{
  "dataset": "regions of photos with short descriptions (Visual Genome)",
  "encoder_layer_scale_init": 0.01,
  "encoder_depths": [2, 4, 4],
  "encoder_kernel_size": 7,
  "fusion_encoder_qk_norm": false,
  "optimizer": "muon",
  "nesterov": true,
  "epochs": 3.9,
  "final_lr_fraction": 0
}
Rows from block 5 of the fusion encoder of a small model that answers yes/no questions on an image's attributes, named by matrix and row number. Rows with one number belong to one neuron. Each number is 128 + 32 x the weight over its row's rms, rounded and kept within 0 to 255. All counts start at 0. Numbers have three digits each.
After each neuron's rows are labels from the 100 texts, of 14976, where the neuron reaches its highest value: "tokens" is the input token at the peak. Only what is clearly more common there than usual is listed. The data: regions of photos with short descriptions (Visual Genome). In brackets: how many of the 100.
# fc1: MLP up (fusion_encoder.blocks.5.mlp.fc1.weight, 1152x192), inputs 64-127
# fc2: MLP down (fusion_encoder.blocks.5.mlp.fc2.weight, 192x1152, transposed), outputs 64-127

fc1.745:156179080087108103158146175151078107113101093153141133129133171174142142101101117113114189127106111065136148168124078135102109159092138152128072109097143116156115196152159150157083138161107140
fc2.745:146113126105089131185118132125135103125143115164140108065135096124078123127148108057103065132169137190133209174113098109199071135124149138094099138129103117125145094093133215135119115148126093
tokens: "bus" (22); "motorcycle" (21); "parked" (11); "tire" (8)

fc1.479:124050144096133111135112106082124124123167097083153127120102166113155166117101149135064144086076121127105103085133107065141178104090144129143072106085134077128067122132142156102147156131133145
fc2.479:131132106122121132191073121215114205072113152097154081139078137170166126140100125143132108105174144129163122108137098128135103023221159086136088119107143174142163152131111129138119154135174095
tokens: "elephant" (15); "building" (13); "tree" (12); "trunk" (9)

fc1.426:085109161104135151160097131119158149123110114141122122186205146117086181098138164136196155140067127111112155131104097108175110149168069168127121140139159116116158129148148178087160146119129127
fc2.426:191138165150124092061160189090133130122115140080154107189104081167133130099143113157153136122203152136130121116107160125096146157132138111096118177133180160115151146169075114122106147098114110
tokens: "man" (47); "girl" (23); "woman" (23)

fc1.319:132062118095137124145120099086148169130113146130106088126158124086095136131055156123139153151109120129126155116030117117085070190146069124118130130123169181084122149138164194058154138152126112
fc2.319:148104109142097160136074120110096105141098090124114146133129135173126114164088147175144142093185100098198187118107157165153127104157127118081141107174101109115116173114100143134164114143154101
tokens: "bus" (26); "ski" (14); "poles" (9); "wearing" (9)

fc1.366:097155142118094117098114155105128108124129154141100104089127089169080076127083123149135094151160181133132156078176133118079112164174126150098091146161138115179132119152071167144071169115114095
fc2.366:104132137161170143136164143129125156082137067098119136124093122145185167133155165127060111109065101101113129116138133103127118112154103130096178177089182142131141146099142154176186078114123161
tokens: "horse" (46); "giraffe" (10); "helmet" (7)

fc1.102:143212124125140145113143079168115121127148156149129128110207145136111112167168137155117122056161172150137149115124137159119105121088160117124101119098125141118175153135117080130166144159131136
fc2.102:089202124061114102132164109157158126157147046085164142135124121113094074148106102102122089125130086083083166121067103126173135129184130136117117127126115098148075111173154137161108106120112111
tokens: "hair" (15); "cat" (13); "phone" (9); "smiling" (7)

fc1.503:120129085140110167119129117133133154146079166131164141161097104183116070167089121173147077121127127170096128143193117125176173110085134073080136085153134113136090083168089155164111173167090134
fc2.503:147107095143185096114204104094116078128135107089197160136180129155085147157116134076119170086061162122105168147107160167097124154151084079132095149128110153142130133083189106100156142120147153
tokens: "blue" (61); "green" (14)

fc1.609:172152140138069114125131091119136151151086176113130164138102102174129132080129152135179130109095102190099154090124151086140187190140097176186147134131119117143109113152163131088170099154107124
fc2.609:100125148112134163154160111150132149138142117167048093146142112141121168130128130146142086112169158070108179169106155182116131098142093071120116093112135135083132136146090111160112183090136146
tokens: "hair" (14)

fc1.11:061137126178157146147120099168152108146171165152128122085135138148106108173101099143062207127106153160104083191144119122103106090111158090081166115065102142104133103117178086102169083180150100
fc2.11:093084138121093048109048132147133171122063074110090107129153116139127084122131101132092130159074134125134122119157086158157142192186117072120141111126154081167107106131128128098135134075116154
tokens: "girl" (22); "woman" (16); "brown" (7)

fc1.198:160135114126087099129107112167128128139067077122117109100105128184133117110115162133155188119077130193092130178152122134172097106176143154161152114083133089137150088144224175140114100057115121
fc2.198:117140123142093163121137061119183118127123133160141048053122178103169105122154129108053162110178130053114138171092133127090108169147118118104151172128165223115110143076117144142122146154105115
tokens: "tree" (71); "clock" (11)

fc1.480:093141061120086110136134114141096066083051162065110144076192142144114139159148151097127132136145158184150182100154122121156130176166120134135137115123085131187131071118134135121121113091120118
fc2.480:168126112140108184163077064176093163142200107170149122109087128139139131093156107122092127141121108070132203130114131114136077103099115109134104126103095097090188167124146160111125121124125137
tokens: "tree" (22); "trees" (17); "building" (13); "elephant" (11)

fc1.755:196099135129128148168140120159110169106157125084110149142142148110187122145108134125133074104121122090089195148192090131150118157151123130156079136129054181080137068110134123135111113102133148
fc2.755:148112155149160137104124137178131103202109081166137134122155117095155147107146109143135151131021190175144136142125145104144089083170114103134061150119132068098115168148132128135121102146110128
tokens: "giraffe" (15); "trees" (7)

fc1.112:131105129119113127138095123175165141141196140220146186165115126117141149054127084111140135082163116079194132095133165180100109102147127132129108127172166123120141143158145155105158106128123096
fc2.112:078154119143139153144101169116104133102155108021117106138137108121127069130186154122140131124075150136210113164175166092105108159111162154157156136174119146145145132118138067140054128117058160
tokens: "shirt" (17); "clock" (7); "bus" (7)

fc1.390:163105093188109127160080096200135122109140145082104092127133200173157086151089099162161085095117177126124121150146147187169092117093167115119143185131164185103104076116142150097116084162139089
fc2.390:102119144087158104167163163073098159153166134122118114163133072157130068111092100111104125038112134130111081086147143083160115154140123146139158094138090040155094148112107072131097138153111149
tokens: "cat" (14); "dog" (11); "hot" (10); "bear" (8)

fc1.564:139066113147114134141125143192068118176107067161089104092121152146064130124131131085154130115131143131126091113100135148138168154099202110146134156124107123134136117094148140098114122091110126
fc2.564:134113104135145111120104111060150153134159218084092142113156134161175137136149133169164095117141132120178101141116159111127149121125103114101157150114072108091181162162103123103132127150116122
tokens: "white" (82); "blue" (8)

fc1.174:138137109161169150120141119166157084127058173132118126136126087117101157091097085161101096164147157116090167117225169138085129122102174126074147078148131102168181187181115054142123117182143146
fc2.174:142109134111121130155109168089086129143145077089192165073174129108064096204109181096160144113110143146137123107108133142147054109182133138125152141159127153110111073118103125134103090150106128
tokens: "brown" (17); "field" (7)

fc1.518:100116166143150161115107113171079102108067109144134146174054160154057143115119121139128142087125070183087129143191081110153162133132091097098087142156098121034159136136107121075128153072155193
fc2.518:187169105106154115097080116078172154151135102151138130123179140152115147106165184099172126109106084065101149114059072108140182183142109195090162111131117166144067127162114103103149114163098129
tokens: "dog" (45); "sheep" (10); "zebra" (10)

fc1.35:123181114043079098090127101172146088153117156162152146122162129168146162117085139165050144160116146120157124133093094091107122130144126116118144179105131089129153206121134126136134114118121134
fc2.35:116142090172150153194183139138138114152083096115118110069168151126111059111048077115083155127167099133173051128103111114187116157092107046133133149176129153130112084158151084116109140151147165
tokens: "screen" (14); "computer" (12); "laptop" (9)

fc1.85:131168136097177149097117099133187156152168158179147179123208133121147088125154165094087127149141088155086117149094165111150038118110189114124113080108093099177172090117075144082092117159149139
fc2.85:118125144186157110166095148107105120132126105073094113179152133101113126128123115136140144174119223110132194087086122124130121100131183121154123131112122107159111187116104094121099154135129173
tokens: "shirt" (23); "vase" (7); "pants" (7)

fc1.425:065093150163120165174147147158103089188143120116121165116152071121147178129151146137088153170083120116159124091214150153212148117091196094081109171086120119157148087098158208149207197130130102
fc2.425:178168072068131135141146128147162225101136123120115096110081133113084172109081077128089143181114121084128112110148107112102163160147146151107191164149083127133112190145139135129146115135127117
tokens: "grass" (86)

fc1.267:175149138147101094174146148169100232072167112144204121128093191136138089132123152158158188173164134126126123108103151184147150142158203090115154126120119173080150120119163153115118140180128155
fc2.267:109109125155153090045072199123110101134147139068064094109115097153125152047178151076113125090118131127132150116183131109115132114116104123111084127155122112122146146088083145180132088177068188
tokens: "screen" (32); "laptop" (18); "bathroom" (16); "monitor" (9)

fc1.558:165046130136158051157081149090104095128187137102119212133165146109120142156052060112131107158112184096131157105136095139149097143133109121151133167063173119128116084121074144093173145144133150
fc2.558:119067092141093195162204100182143148112146094082106106076105116062126205173118087080091137127199135161135144071138188121116043155152101153116135130101163139092100155158151068173105143117143111
tokens: "clock" (16); "vase" (13); "shirt" (12); "sign" (11)

fc1.382:182126136153068095146121155148129148108127167164104123090091104157133111169088101131156128092092101115080137123087093057152060159133147195151156093116144172115146096070184104067125110132158147
fc2.382:144150108098098149122168109145118064140135058142128151105206115110127198112128117043174087128159143152149154158129140175127123194138100047108107105114129103079147174151114056130127158187156120
tokens: "cat" (14); "hair" (11); "surfboard" (7)

fc1.605:158099157077147117150098113134172112140124126174145127144153170138104156098113099146100174144117094135158067125098113170089070102145119196129187146173141151119102105126148143099182089183124078
fc2.605:122196142130109124112112128169174165135125136134119126101102149181148105116105124145151121141082127141170094083105104155122035163154128164121202130142155106109122113129138123139057139112137086
tokens: "shirt" (68)

fc1.304:084151112104229105172111093139101122160089135158113190114113185117097122178146112094094139076103111161114058131142137103086173039121125106127184118187139153140209114145173100163179148096138150
fc2.304:126145104116095119101109114233142115139135141079112182129137131179108102129123119053118100126137205126148092122116136151173137130134120154123106137132115067087155132120158149130161126127113151
tokens: "giraffe" (19); "umbrella" (12); "kite" (7); "horse" (7)

fc1.543:176137140185160133163120058167150097093059144175152098132117182154150119105113090104144097104155119188161133128174123106096135140211122146149121128137101160151139229185167117116121100180152119
fc2.543:131109111097138139129123149117115161179127139087112145139149058109096162088078186092079112149118104076146158149160137106189121148122106092108131114134136118165120058105102100145182125086093152
tokens: "giraffe" (30); "zebra" (18)

fc1.123:128131099167127082137174106064157086081144109125135159129111121148167090079060164173133108157064168160099097073168099123119109140142081147158157183079145092100122165115096139071119178135135120
fc2.123:109125101048097149129138171156132123171106121108128125109151100149126188182152157128152168137175108105080181129197115135139119131139101111113092126128155212081125139108132119127177107084129117
tokens: "sky" (45); "clouds" (37)

fc1.327:152149124149198057147119112157135173128167095138131165141124133113153092182153159123160146104123090142152201129149152111155169148143096094119140163096084107127171125136136109183110205083098178
fc2.327:177197120141092140176119162157122062155143080139107132113141092098089151152091084103095133101151177152093143157063080137109168181097108114124095150134111126138165131157138102104101145106172086
tokens: "sky" (40); "elephant" (12); "cat" (9); "sheep" (7)

fc1.262:162114126120068181148132163163126138070098075109115143095160114153095183077108155119172114105104085108115179119154070077142131134101153196118159133117083156102140132089150129142119114133131174
fc2.262:108148094095181123100146200092140132145155135181146150179132099076144136144165100172158112120163191124130176135101119184060133121156133077083040067156085071119108131110123158122117113206121171
tokens: "girl" (11); "surfer" (7); "wearing" (7)

fc1.707:127103123179155126152193142156096069150131113112116089127156093112098108129140153159165130149075033138094146143120100123174159154142142127088112144173103071175063097108129180173110143148117175
fc2.707:139137120083155164133079142144087163072139150136129165149165187163148168079157120081115126152184142117086114116162092138042178079113123129155120068126104167092149183180131147141193133105150117
tokens: "field" (26); "grass" (25); "snow" (13); "elephant" (8)

fc1.119:114075157197170139054175177125117163113066167141121121119130114115180130091109109078061162113143144136133092172140129157127129100135104117145114095137167074072182149134131105098128124112122120
fc2.119:135147177117057100181100157082124067148152106137141126109228145142154148101125155141162101139122150066137137135165125123224211100107139057133147136120155121132102139124045107126119109152139083
tokens: "woman" (28); "clock" (11); "man" (11); "zebra" (10)

fc1.117:104130172075144122120171079126139100071146164138093168104167096144150126141120156123133183125113135089078143132089157151156107151132053137109064129166143072189136084144116163166145129153138156
fc2.117:128133161073095117159098132110100127127099121142151119143126125142138166072103108181133197153151171133162136109128117149138130073106102127114156157126126182126149169120208203166030137134156162
tokens: "man" (24); "surfer" (18); "girl" (10); "person" (7)

fc1.31:163140215087182116147076113145137133121116135136108118101119131115142149086114107117166107095124106088165128166141129102085094133076111149178175123208128117135110120023126171163085162104099138
fc2.31:147129123121111105108205164138149088146143164152123093083125119174126134114124122075103149136112198171126158130071131119131158088037120095126137109103127130126089116131179151124150131188167152
tokens: "dog" (14); "shirt" (10)

fc1.90:094118111133096107123111109176094136112129145112122174134160098160082161081113182121134123153158138104107154113112131116000155134116084131070144118128147083116155117149070120150102093133155181
fc2.90:172171066119115153148159092103149080142137100053132018167106152101159107095151103104162107135089141140072135156132101075153174088128100140100120140092122209097128144136204117136137136070121125
tokens: "white" (74)

fc1.166:093153117111146105173080145129095130147117146138153114135164147162138134142105107197094193084130105085159110111106166163168108149050083065098158091110120140080182105147099069106171151134158149
fc2.166:093119156128040168144162127125152075063156085084074105144089140111094134053114120093132159095110116113148101176175069130175108158129174175183110126098108077149135151119177198113130165107103107
tokens: "woman" (26); "man" (16); "people" (7)

fc1.521:129078133148145171113079141159088118128103124174134099102108067198142163177169097138091143138132146131150135097178109129190143123103083136148192100124118123129128130160103105114048106129098074
fc2.521:134093145155091158048104101114155169130167141146119172104151171142169141107104164143086093039152179128144085139078119130100170204104138094129090115106146110133086185122147103069143196156126126
tokens: "giraffe" (16); "hair" (10); "grass" (9)

fc1.367:103103139160138140121089159115181122129157138118128189059140098082147111164081131120099098127062183154135146106128066097123160101083151094184156154179134141171069137173094155092161172118143139
fc2.367:132120075120105134115132096194139148168110093082149156102166154108139139136157167092125121114192125152156131081147113095161140136158116108129169093092124128134133083180182078137168112131118100
tokens: "giraffe" (35); "hair" (14); "sheep" (7); "smiling" (7)

fc1.499:171103137121032112153139134143135136167155108147200155066122100111160138112074139132088130107108198160142053125136129153102140134087178077155147140141101123173086206079130104154079135115129183
fc2.499:147113094164168104155182141122136130159077155120135047111141150161183199120125057107169109106096044126163111098087140122090144105120107126130102132167126134124146098160203059146159138118104087
tokens: "girl" (21)

fc1.673:151111067152105128147152144143165127105147127131101168134070130174120096144101125157162094132202060168117119107168086119117078112089137152143177137163151138136139069126107175095113122120181082
fc2.673:083112106119162147143133162147152086113150145120128124141198085136102165165187116091153149118053163141083122164142088111075123134134159133116115158144143170127127191083111063137163134134117138
tokens: "blue" (35); "white" (16); "sky" (14); "plane" (9)

fc1.393:141092126178091091125039100119187080118141201159137101108112140094119157130121104220202144148086099110160147130112094102187092177103108151131155066092181133086119175156172150126184126079130140
fc2.393:152104110089105127117161133128109128078077079105158206085177122171080153165100127140046115089174160144190089168103104153079102119165148135093124157100131127096187110133107132103108110128103115
tokens: "sky" (71); "distance" (10)

fc1.307:138140126148144152141110139154142072121104105155166156153170166116118123076111075163099105123077129139117131160194169116201156071045078142062151097108112114056088117106138070137106115124112123
fc2.307:138102181141099083113160199086114162122136123172096104209074146111081087126150131087107125145125143176158134132110118085073110137151089091116137156138124139172101146169113121141119132158169104
tokens: "girl" (30); "woman" (13); "lady" (7)

fc1.347:102127172150118147099197124150098178158168123118120113145143133167134098160102125065144069100181092198125126130139131166184185128182148146167095126125142134106062100172068149116064154106111132
fc2.347:117133039112166141094119107139122167142157059142168128082096136114186162090079123131157099111126077156120128141122118128126207117174148116121131126180099136163124164115160135103150097135112112
tokens: "elephant" (30); "zebra" (29); "hair" (24); "sheep" (8)

fc1.548:161109137076154163112160144167130069137112111130199159109165098127139128144146158143139132106119158161104136127107131141157074090133093170170169151146152110186107108163120089072138157079137108
fc2.548:127129102165105182163061070147135124069110116184097095128073146099060121074128085118136104116136156104187139130130127081090128145084099106147084147115132156099095182152105070136118116165160149
tokens: "tree" (15); "people" (14); "train" (7)

fc1.616:128115147166147164086165128120116178118190163109134122134226076109156186155146127150120174089145210162190093107129144149079083159124103174122104128141132133151090130082142130173147130215168205
fc2.616:138135150136124155109146154097143113166139095097112113098126147151098132176142150138128058080103112102202125093139193152194093156091131154120153120117138103146102139122144104153093141052151096
tokens: "brown" (26); "horse" (19); "zebra" (14); "elephant" (8)

fc1.352:060097144149139199140094128116098098201083168203122171100114150113104107102126125105171153135085102144157095106107155093114135149093126097157203099172174076097116123137205139125175145153135138
fc2.352:176126123116097099106166108202177170168152205115129118160156146135134121136128084114110142119096169126130136165163058141118105136224158076100182132094145102137106131117094141132125144123113141
tokens: "shirt" (15); "cat" (11); "umbrella" (10); "clock" (9)

fc1.579:186141188069106152092191153143133117127119089145150155095137121120070144153098133127062188123087144156088100118108143144096060144101107146145099153088115180143131110138106143176103127165139102
fc2.579:082126179124141163092101091119127090144076089151134094172131128133186153139115147122178107154172115061159127147145162106187160109122114146149095106105138085113209088166095106143179152141065101
tokens: "horse" (21); "hair" (17)

fc1.291:123144174122110161106086170132095173140140117122110085142171168111143122168102137168169118110143111080178160120155134116194183134135136162138134111134079220141131085107112143099155132085079148
fc2.291:167124147126163121117126127140109139166136102135113232085115149115213170139122124119118167057119125172140105119141187119107125135130132142119071130128138056102117142120161147150092121134117111
tokens: "screen" (18); "people" (14); "laptop" (13); "chair" (9)

fc1.122:097101093149156095134076128168129145138164165139095105124137145140121130099107153127164174139150112144145095066118102173196088131083118077144092121136158166126209103121130131058164148113099148
fc2.122:135142037106121102116101107119134155179135094173168165059159136212061117160114112149140110105192157127148123132162068154144093126108131142166109124139158106122129145146058090151041152132085103
tokens: "sky" (47); "toilet" (9); "clock" (9); "clouds" (9)

fc1.361:157151159159139109128163127178114096137102142158134080092109159106096122136168152143134100143126109147080106117109158114067141104113133114079119125192132077136131082130146130126182171109143107
fc2.361:090092132068117136092201184115122133121103126118109157149139148109120123096133154131139115083116104117088157134147107196132134106134138135105182148136082169128143163123071182177129104076109093
tokens: "man" (30); "woman" (25); "person" (12); "child" (7)

fc1.477:172165089152058081149092128145088123141122126065095084195081124064118126172107080157125132090142171101115143141144129134137145168122112118192162106118109140136134140196129120098182155145136077
fc2.477:153148094100134101182131146130145135149102097170106099159134149083101166167135167159121126073192088098089122090145138131189145113141173156108088106138120145172127115149106218086040110104128135
tokens: "horse" (42); "elephant" (12); "bus" (9)

fc1.231:141124129114154101142129146076127095131150123125148208142140118148134102197091178116139133126164145076159157141158149113150152099122109144151177151088119178119140142136122121118189119109174119
fc2.231:151114135168083117149151132212160092107171142104099144099170164085121107181103107158089170104155095182118146147114124169118151155142150138108093128150114038148093068088120122164149114146135099
tokens: "hair" (57); "smiling" (20)

fc1.415:058072176112165134118100181119178123106127161114185133156185172102094179117063131135140178134139071132121144154200095168144143163168054148115129139153139132137125159169127146074125120159126098
fc2.415:167190130103082133100138111061105086097111140155100121158140110126157106133146150131145110151143157140138112111104133109172207084102150110146099119117153093114114120137035201105167096129107094
tokens: "man" (37); "skiing" (14); "walking" (12); "woman" (7)

fc1.127:102130072085107173103111109149124087119147115087185114176117124126094162126118123135122174170098140112176129112111148124208175130134101168143155098069142117091137101149105146124115111052123083
fc2.127:160094096082180096103147077107155154156178105084079110110189152103134148064141097103123135116116161089094051123117112144119121182105124123092078115128206081079129169131130157127155083069141144
tokens: "screen" (24)

fc1.674:129147093155104110188112182128083147173169140126136087190106142179105120129082154053112118097132164071104103190161102154141151123126124132067154093159100088072127059149096122128153163140113129
fc2.674:189102122093133150122121099128095107058125138141144090194107139157097130086145111163154143177131134147099151117102104138163078057143113196121113106142083129073123149147140165071131166144117100
tokens: "man" (55); "girl" (9); "woman" (9)

fc1.153:128110112122094101073108163150122102120113134128098097114175108154101171159175162146109114103122044132158125115115169181095122146182064165096102117166132124217166124120140149147114146126128183
fc2.153:142167097140179171196188178114108121143101064152104167096131119126146140096143049113125174195165147068115081162154079143168187116132148097133134141100127107076179135132101107075097107138134164
tokens: "bus" (24); "broccoli" (10); "pizza" (7)

fc1.345:117122101139170180072112155172123112114070150085170158182127095135092159135093134133122143119144098099098178088193173075118088119060076103119141158133160112058134121171083118110092119080123133
fc2.345:132112145120153151071173191076099140179138113036155138170118112093084080092111102110073089154104114171132112132105112076130135100182139110130111169140151144165096182144135150127107127143132098
tokens: "field" (23); "baseball" (22); "green" (10)

fc1.321:098109143150039127124157147183149113069133135101135110079134143115131091117201168198154119138173187119091131146170091228136113103132170135114108084150163100175090145137117209087105114137116092
fc2.321:129130081147165155133199125123149119126083087213100109170149071109118105119124165104110130186065054074074148107128093081156122169113124105156176169138126103173105080105118146139158163143122139
tokens: "grass" (19); "building" (15); "tile" (11); "bathroom" (8)

fc1.386:102085188084132074178103091134154085128178147201134132110164113082133136206148115124093183096152126129138158110129134162141115130150091125144133103152118118144078148093145098137145135154139126
fc2.386:123106105110155171101167137143141157179121128084133103157157157120145091113143111105112131169098143122108133093113142073179067151094139215128160135155110149085139089112118115116133151081126109
tokens: "field" (22); "horse" (14); "playing" (11); "grass" (11)

fc1.0:103153109178074135067103167125148172171104182118142189071132146113159107075100120135120145104138157169100114148141146102137098102105161081200177136130174176097100105151075084113157146121095110
fc2.0:163151116099138155084164131169135099169119149074130116086153123136119134190113107173132110138179118155145139144131128135130086134182129137171103145125119142146162130078138122143185156075155155
tokens: "clock" (26); "sign" (22); "zebra" (10)

fc1.646:108178156141130179184145175149086136087104100134157132107202128134096177121127146148144158135092107162163117091148141124105143185082120121122098109078095112115109171077088173066136112138070135
fc2.646:154146181088115101114151188171118102145123112128098117135120086141118141122140102123186110127196119087166106132119148158255109104158183141110125121100134086085142128137157197121095146116180141
tokens: "grass" (27); "red" (10); "elephant" (8); "zebra" (7)

fc1.247:156175104159212138111111194162125118110134114141165095171178157166104140123141149082181141192133116175133087121193163137123108165126124099135153100163127060133091175118113186086107103129143136
fc2.247:077107073123068136080162158129150164197116107090096172122136123183109168133137102100121084138132170049163142125174122083066092162167123131127093152104122098151124120110145156086100146122136135
tokens: "horse" (21); "woman" (12); "pizza" (10); "girl" (9)

fc1.436:162142151153133101106147178167122112071147076212166086119108120115092149113161134129169150149120051127102106121138130086141131152085133105134174058153101141067093141158144153154159159103131119
fc2.436:128183111133124080120122195094152062126130182078131158134157152141138087139123091146126095134125137145069143107125179141125140085141111122101071114157107149118152120145101119096102103098138131
tokens: "dog" (10); "pillow" (9); "cup" (9); "hand" (8)

fc1.461:150148133171118118116159107187144106117075143065175139169198143141077125139082105149155070175112169153159096102155098127164122150141100144103117140110145114121083154198136126118111172125136111
fc2.461:164130099169187125091110123131138139145130123110144111117191091168170103121153150086127122101107146113171085097168151115177168074164119145135135129122109129162151069094146125116135105084129130
tokens: "elephant" (15); "red" (15); "giraffe" (9)

fc1.759:080119173173107161170139112157129100170138111143100120094139077094119096090092192182124135160099189134094133134179125058197127105163082156103102170147117121109119118114093187113137143129125121
fc2.759:184144121060141092104112090114094122181116148139112182174153166133184130131159098065112052103154079150094179155122109137100093132133113109154142109127125126150149133082152224145147152133105155
tokens: "bus" (23); "bike" (18); "motorcycle" (10); "truck" (7)

fc1.628:129132076083103081104123104156081107164132093123107111084139134089121100138134146105135119105111156137155104064068188136133134156113138187175109120124092150147146145153167076129149093098162067
fc2.628:126177086106121139165110114112159068125110146117146107083190155105120152078167095116095084150168119141181206129191186173141130168140166109075142124160107084107166131117059089137128120056135121
tokens: "woman" (17); "person" (14); "man" (11); "girl" (10)

fc1.406:188146073170164143116108144176151100136192147157112147159151097142135119099135127127098094095108175106117124103152101160149081137126139082142116133108134113146107153176172178069120123127115122
fc2.406:161045108106068173102125171099103104147104150136137096142113155190167111131137147134150135167118096138156141089144089179137085137146141098138163131115158107138124122090097058078103209132100134
tokens: "clock" (47); "ball" (7)

fc1.41:086168131127131115113102137170097162112111129099148164116108113154117155154099082125128138152118116108103190150173105099145167141133104103083134106151139160078174126110125116059162108142094113
fc2.41:146117199122096158169137098103145096161184119190124136159105128124118092143113097121109099071136140093080164076115124122194148171083130179113135151172136125131113155078164151131079127112174110
tokens: "sky" (38); "building" (28)

fc1.672:116147150135151126089103194156134095146101103120129092133085084087175106114106133131129107136165211140138156116122159128192126145131149124164132146105094116138209089131158082102143105110132125
fc2.672:144095148113104197188128149135137146099133107145118143054196203154095171148135111115087088176101077062169173102112156149118157124093152109160092168126088117146155170072061126126119088135169134
tokens: "brown" (59); "sitting" (18)

fc1.203:163147150140102169052174167157123154177153085127102170126180108163172102088126160147089139139090097082107138091080163151117163088088138163161161133154126124133112160172094152088087106127148082
fc2.203:083188149160145109139142115098124115120179066129157073111117148087158107124114108035123092090148150186094163132126110132100157107112130109142139142141083108178094093103159153152150122153122109
tokens: "screen" (24); "laptop" (17); "computer" (14); "monitor" (9)

fc1.149:129136132169167112119125147125150148123165130084105120201141169149137111195123048107160111159124087167089108136180171173129143196049127057155125134167147093085143154108146188141153130133144091
fc2.149:120082159140145181143129068123089150165092100094127148145097128167136122087155189116146125059124160047177108070122139134093119124149113103098138137105188132102130131102132166168136137101073144
tokens: "giraffe" (14); "snow" (12); "field" (8)

fc1.148:153146127093101176158098148162181111150162139097106101120209137166139084086103150096116139134079122094159145072111131122143104166118111144172128129145127140144133119133164133103110122098140137
fc2.148:095148137160117093106151138147093192150194068184152115148083129096149102149144133111139114168217138198113156102097146107144120139090112106157138132120124099134117170169098174187171117139130080
tokens: "shirt" (74)

fc1.716:050099113115082085078112169132131112089135135130161141153080140120219171117052167138103156105056128118154131124079068093136117126119121128148174117129168142110143217135092129083139125122153139
fc2.716:145159131075059218158188172167123148147105114097104140128217117130102117135128142157128119144203107147140138157135106069139117199175092119124068110089171136098191104068149085079136132106162101
tokens: "sky" (62); "sign" (13)

fc1.398:098142156118108185122155156143111141135098079141099132085097120132105124128126183139132133119088116186122172099152094108156095105141104136134162092130079127216108154133093111062118131158181092
fc2.398:098170124116124142040140157166119087116131153165144141135169107085096120140119092093050131130142053145118080104108068067092087108116110151138086114059108145130070063142097140145157158100141110
tokens: "field" (36); "grass" (12); "baseball" (7)

fc1.272:135106133104150134161082088064085095100149118113112159078147128133165085189092171144135126085148151097120194155074164153112127062158141123154107136138124132134084138118120156082109174164151153
fc2.272:183126074142142143126120137234152141124123105133150139118101133153095119124127080144146147109177095195066181140135137133151115170139068215148100134113133108130175123180092188180200145103111072
tokens: "horse" (41); "train" (12); "surfboard" (9); "skateboard" (8)

fc1.173:128152108135172112124076137131106170205097141137155165118155100118143174149170090171178156146170159168131181111159152124090137103107134138114124128084125177096130122177150136194148129145137182
fc2.173:128112150103107185127128148111103109164145056136153174059171126100116158179125154165174085166188127098135159184091159133188156082193114140091204087183168077112166131134135199135070102100099104
tokens: "horse" (56); "hair" (10); "player" (7); "shirt" (7)

fc1.734:106117142133089108202164081163082129075100172169141130147123137078163116083127121166149133100117077167091147115095132184100143141135173206167143135136141085147113094146160164167156109085128107
fc2.734:134102128091164103101138115124158045130129120200114130129100054113074116151104141124179138144125142079126069152128125118121109047168162081167164135092153165121200106077055060184169112146149120
tokens: "cat" (21); "broccoli" (17); "man" (12); "green" (9)

fc1.644:076166112143079148137099101175105117104088127131155217144096157122091137059085133076105085160132149109100064142135136135161147120215126109042132131176116149180147163109141076057112172133082086
fc2.644:190131097108113140149170115064163156137104141181117034152172083110117155165134120123116142113132140116151100104137119165127120078119145132102212109155106198097128056141059140096134102120096133
tokens: "horse" (29); "elephant" (23); "pants" (8)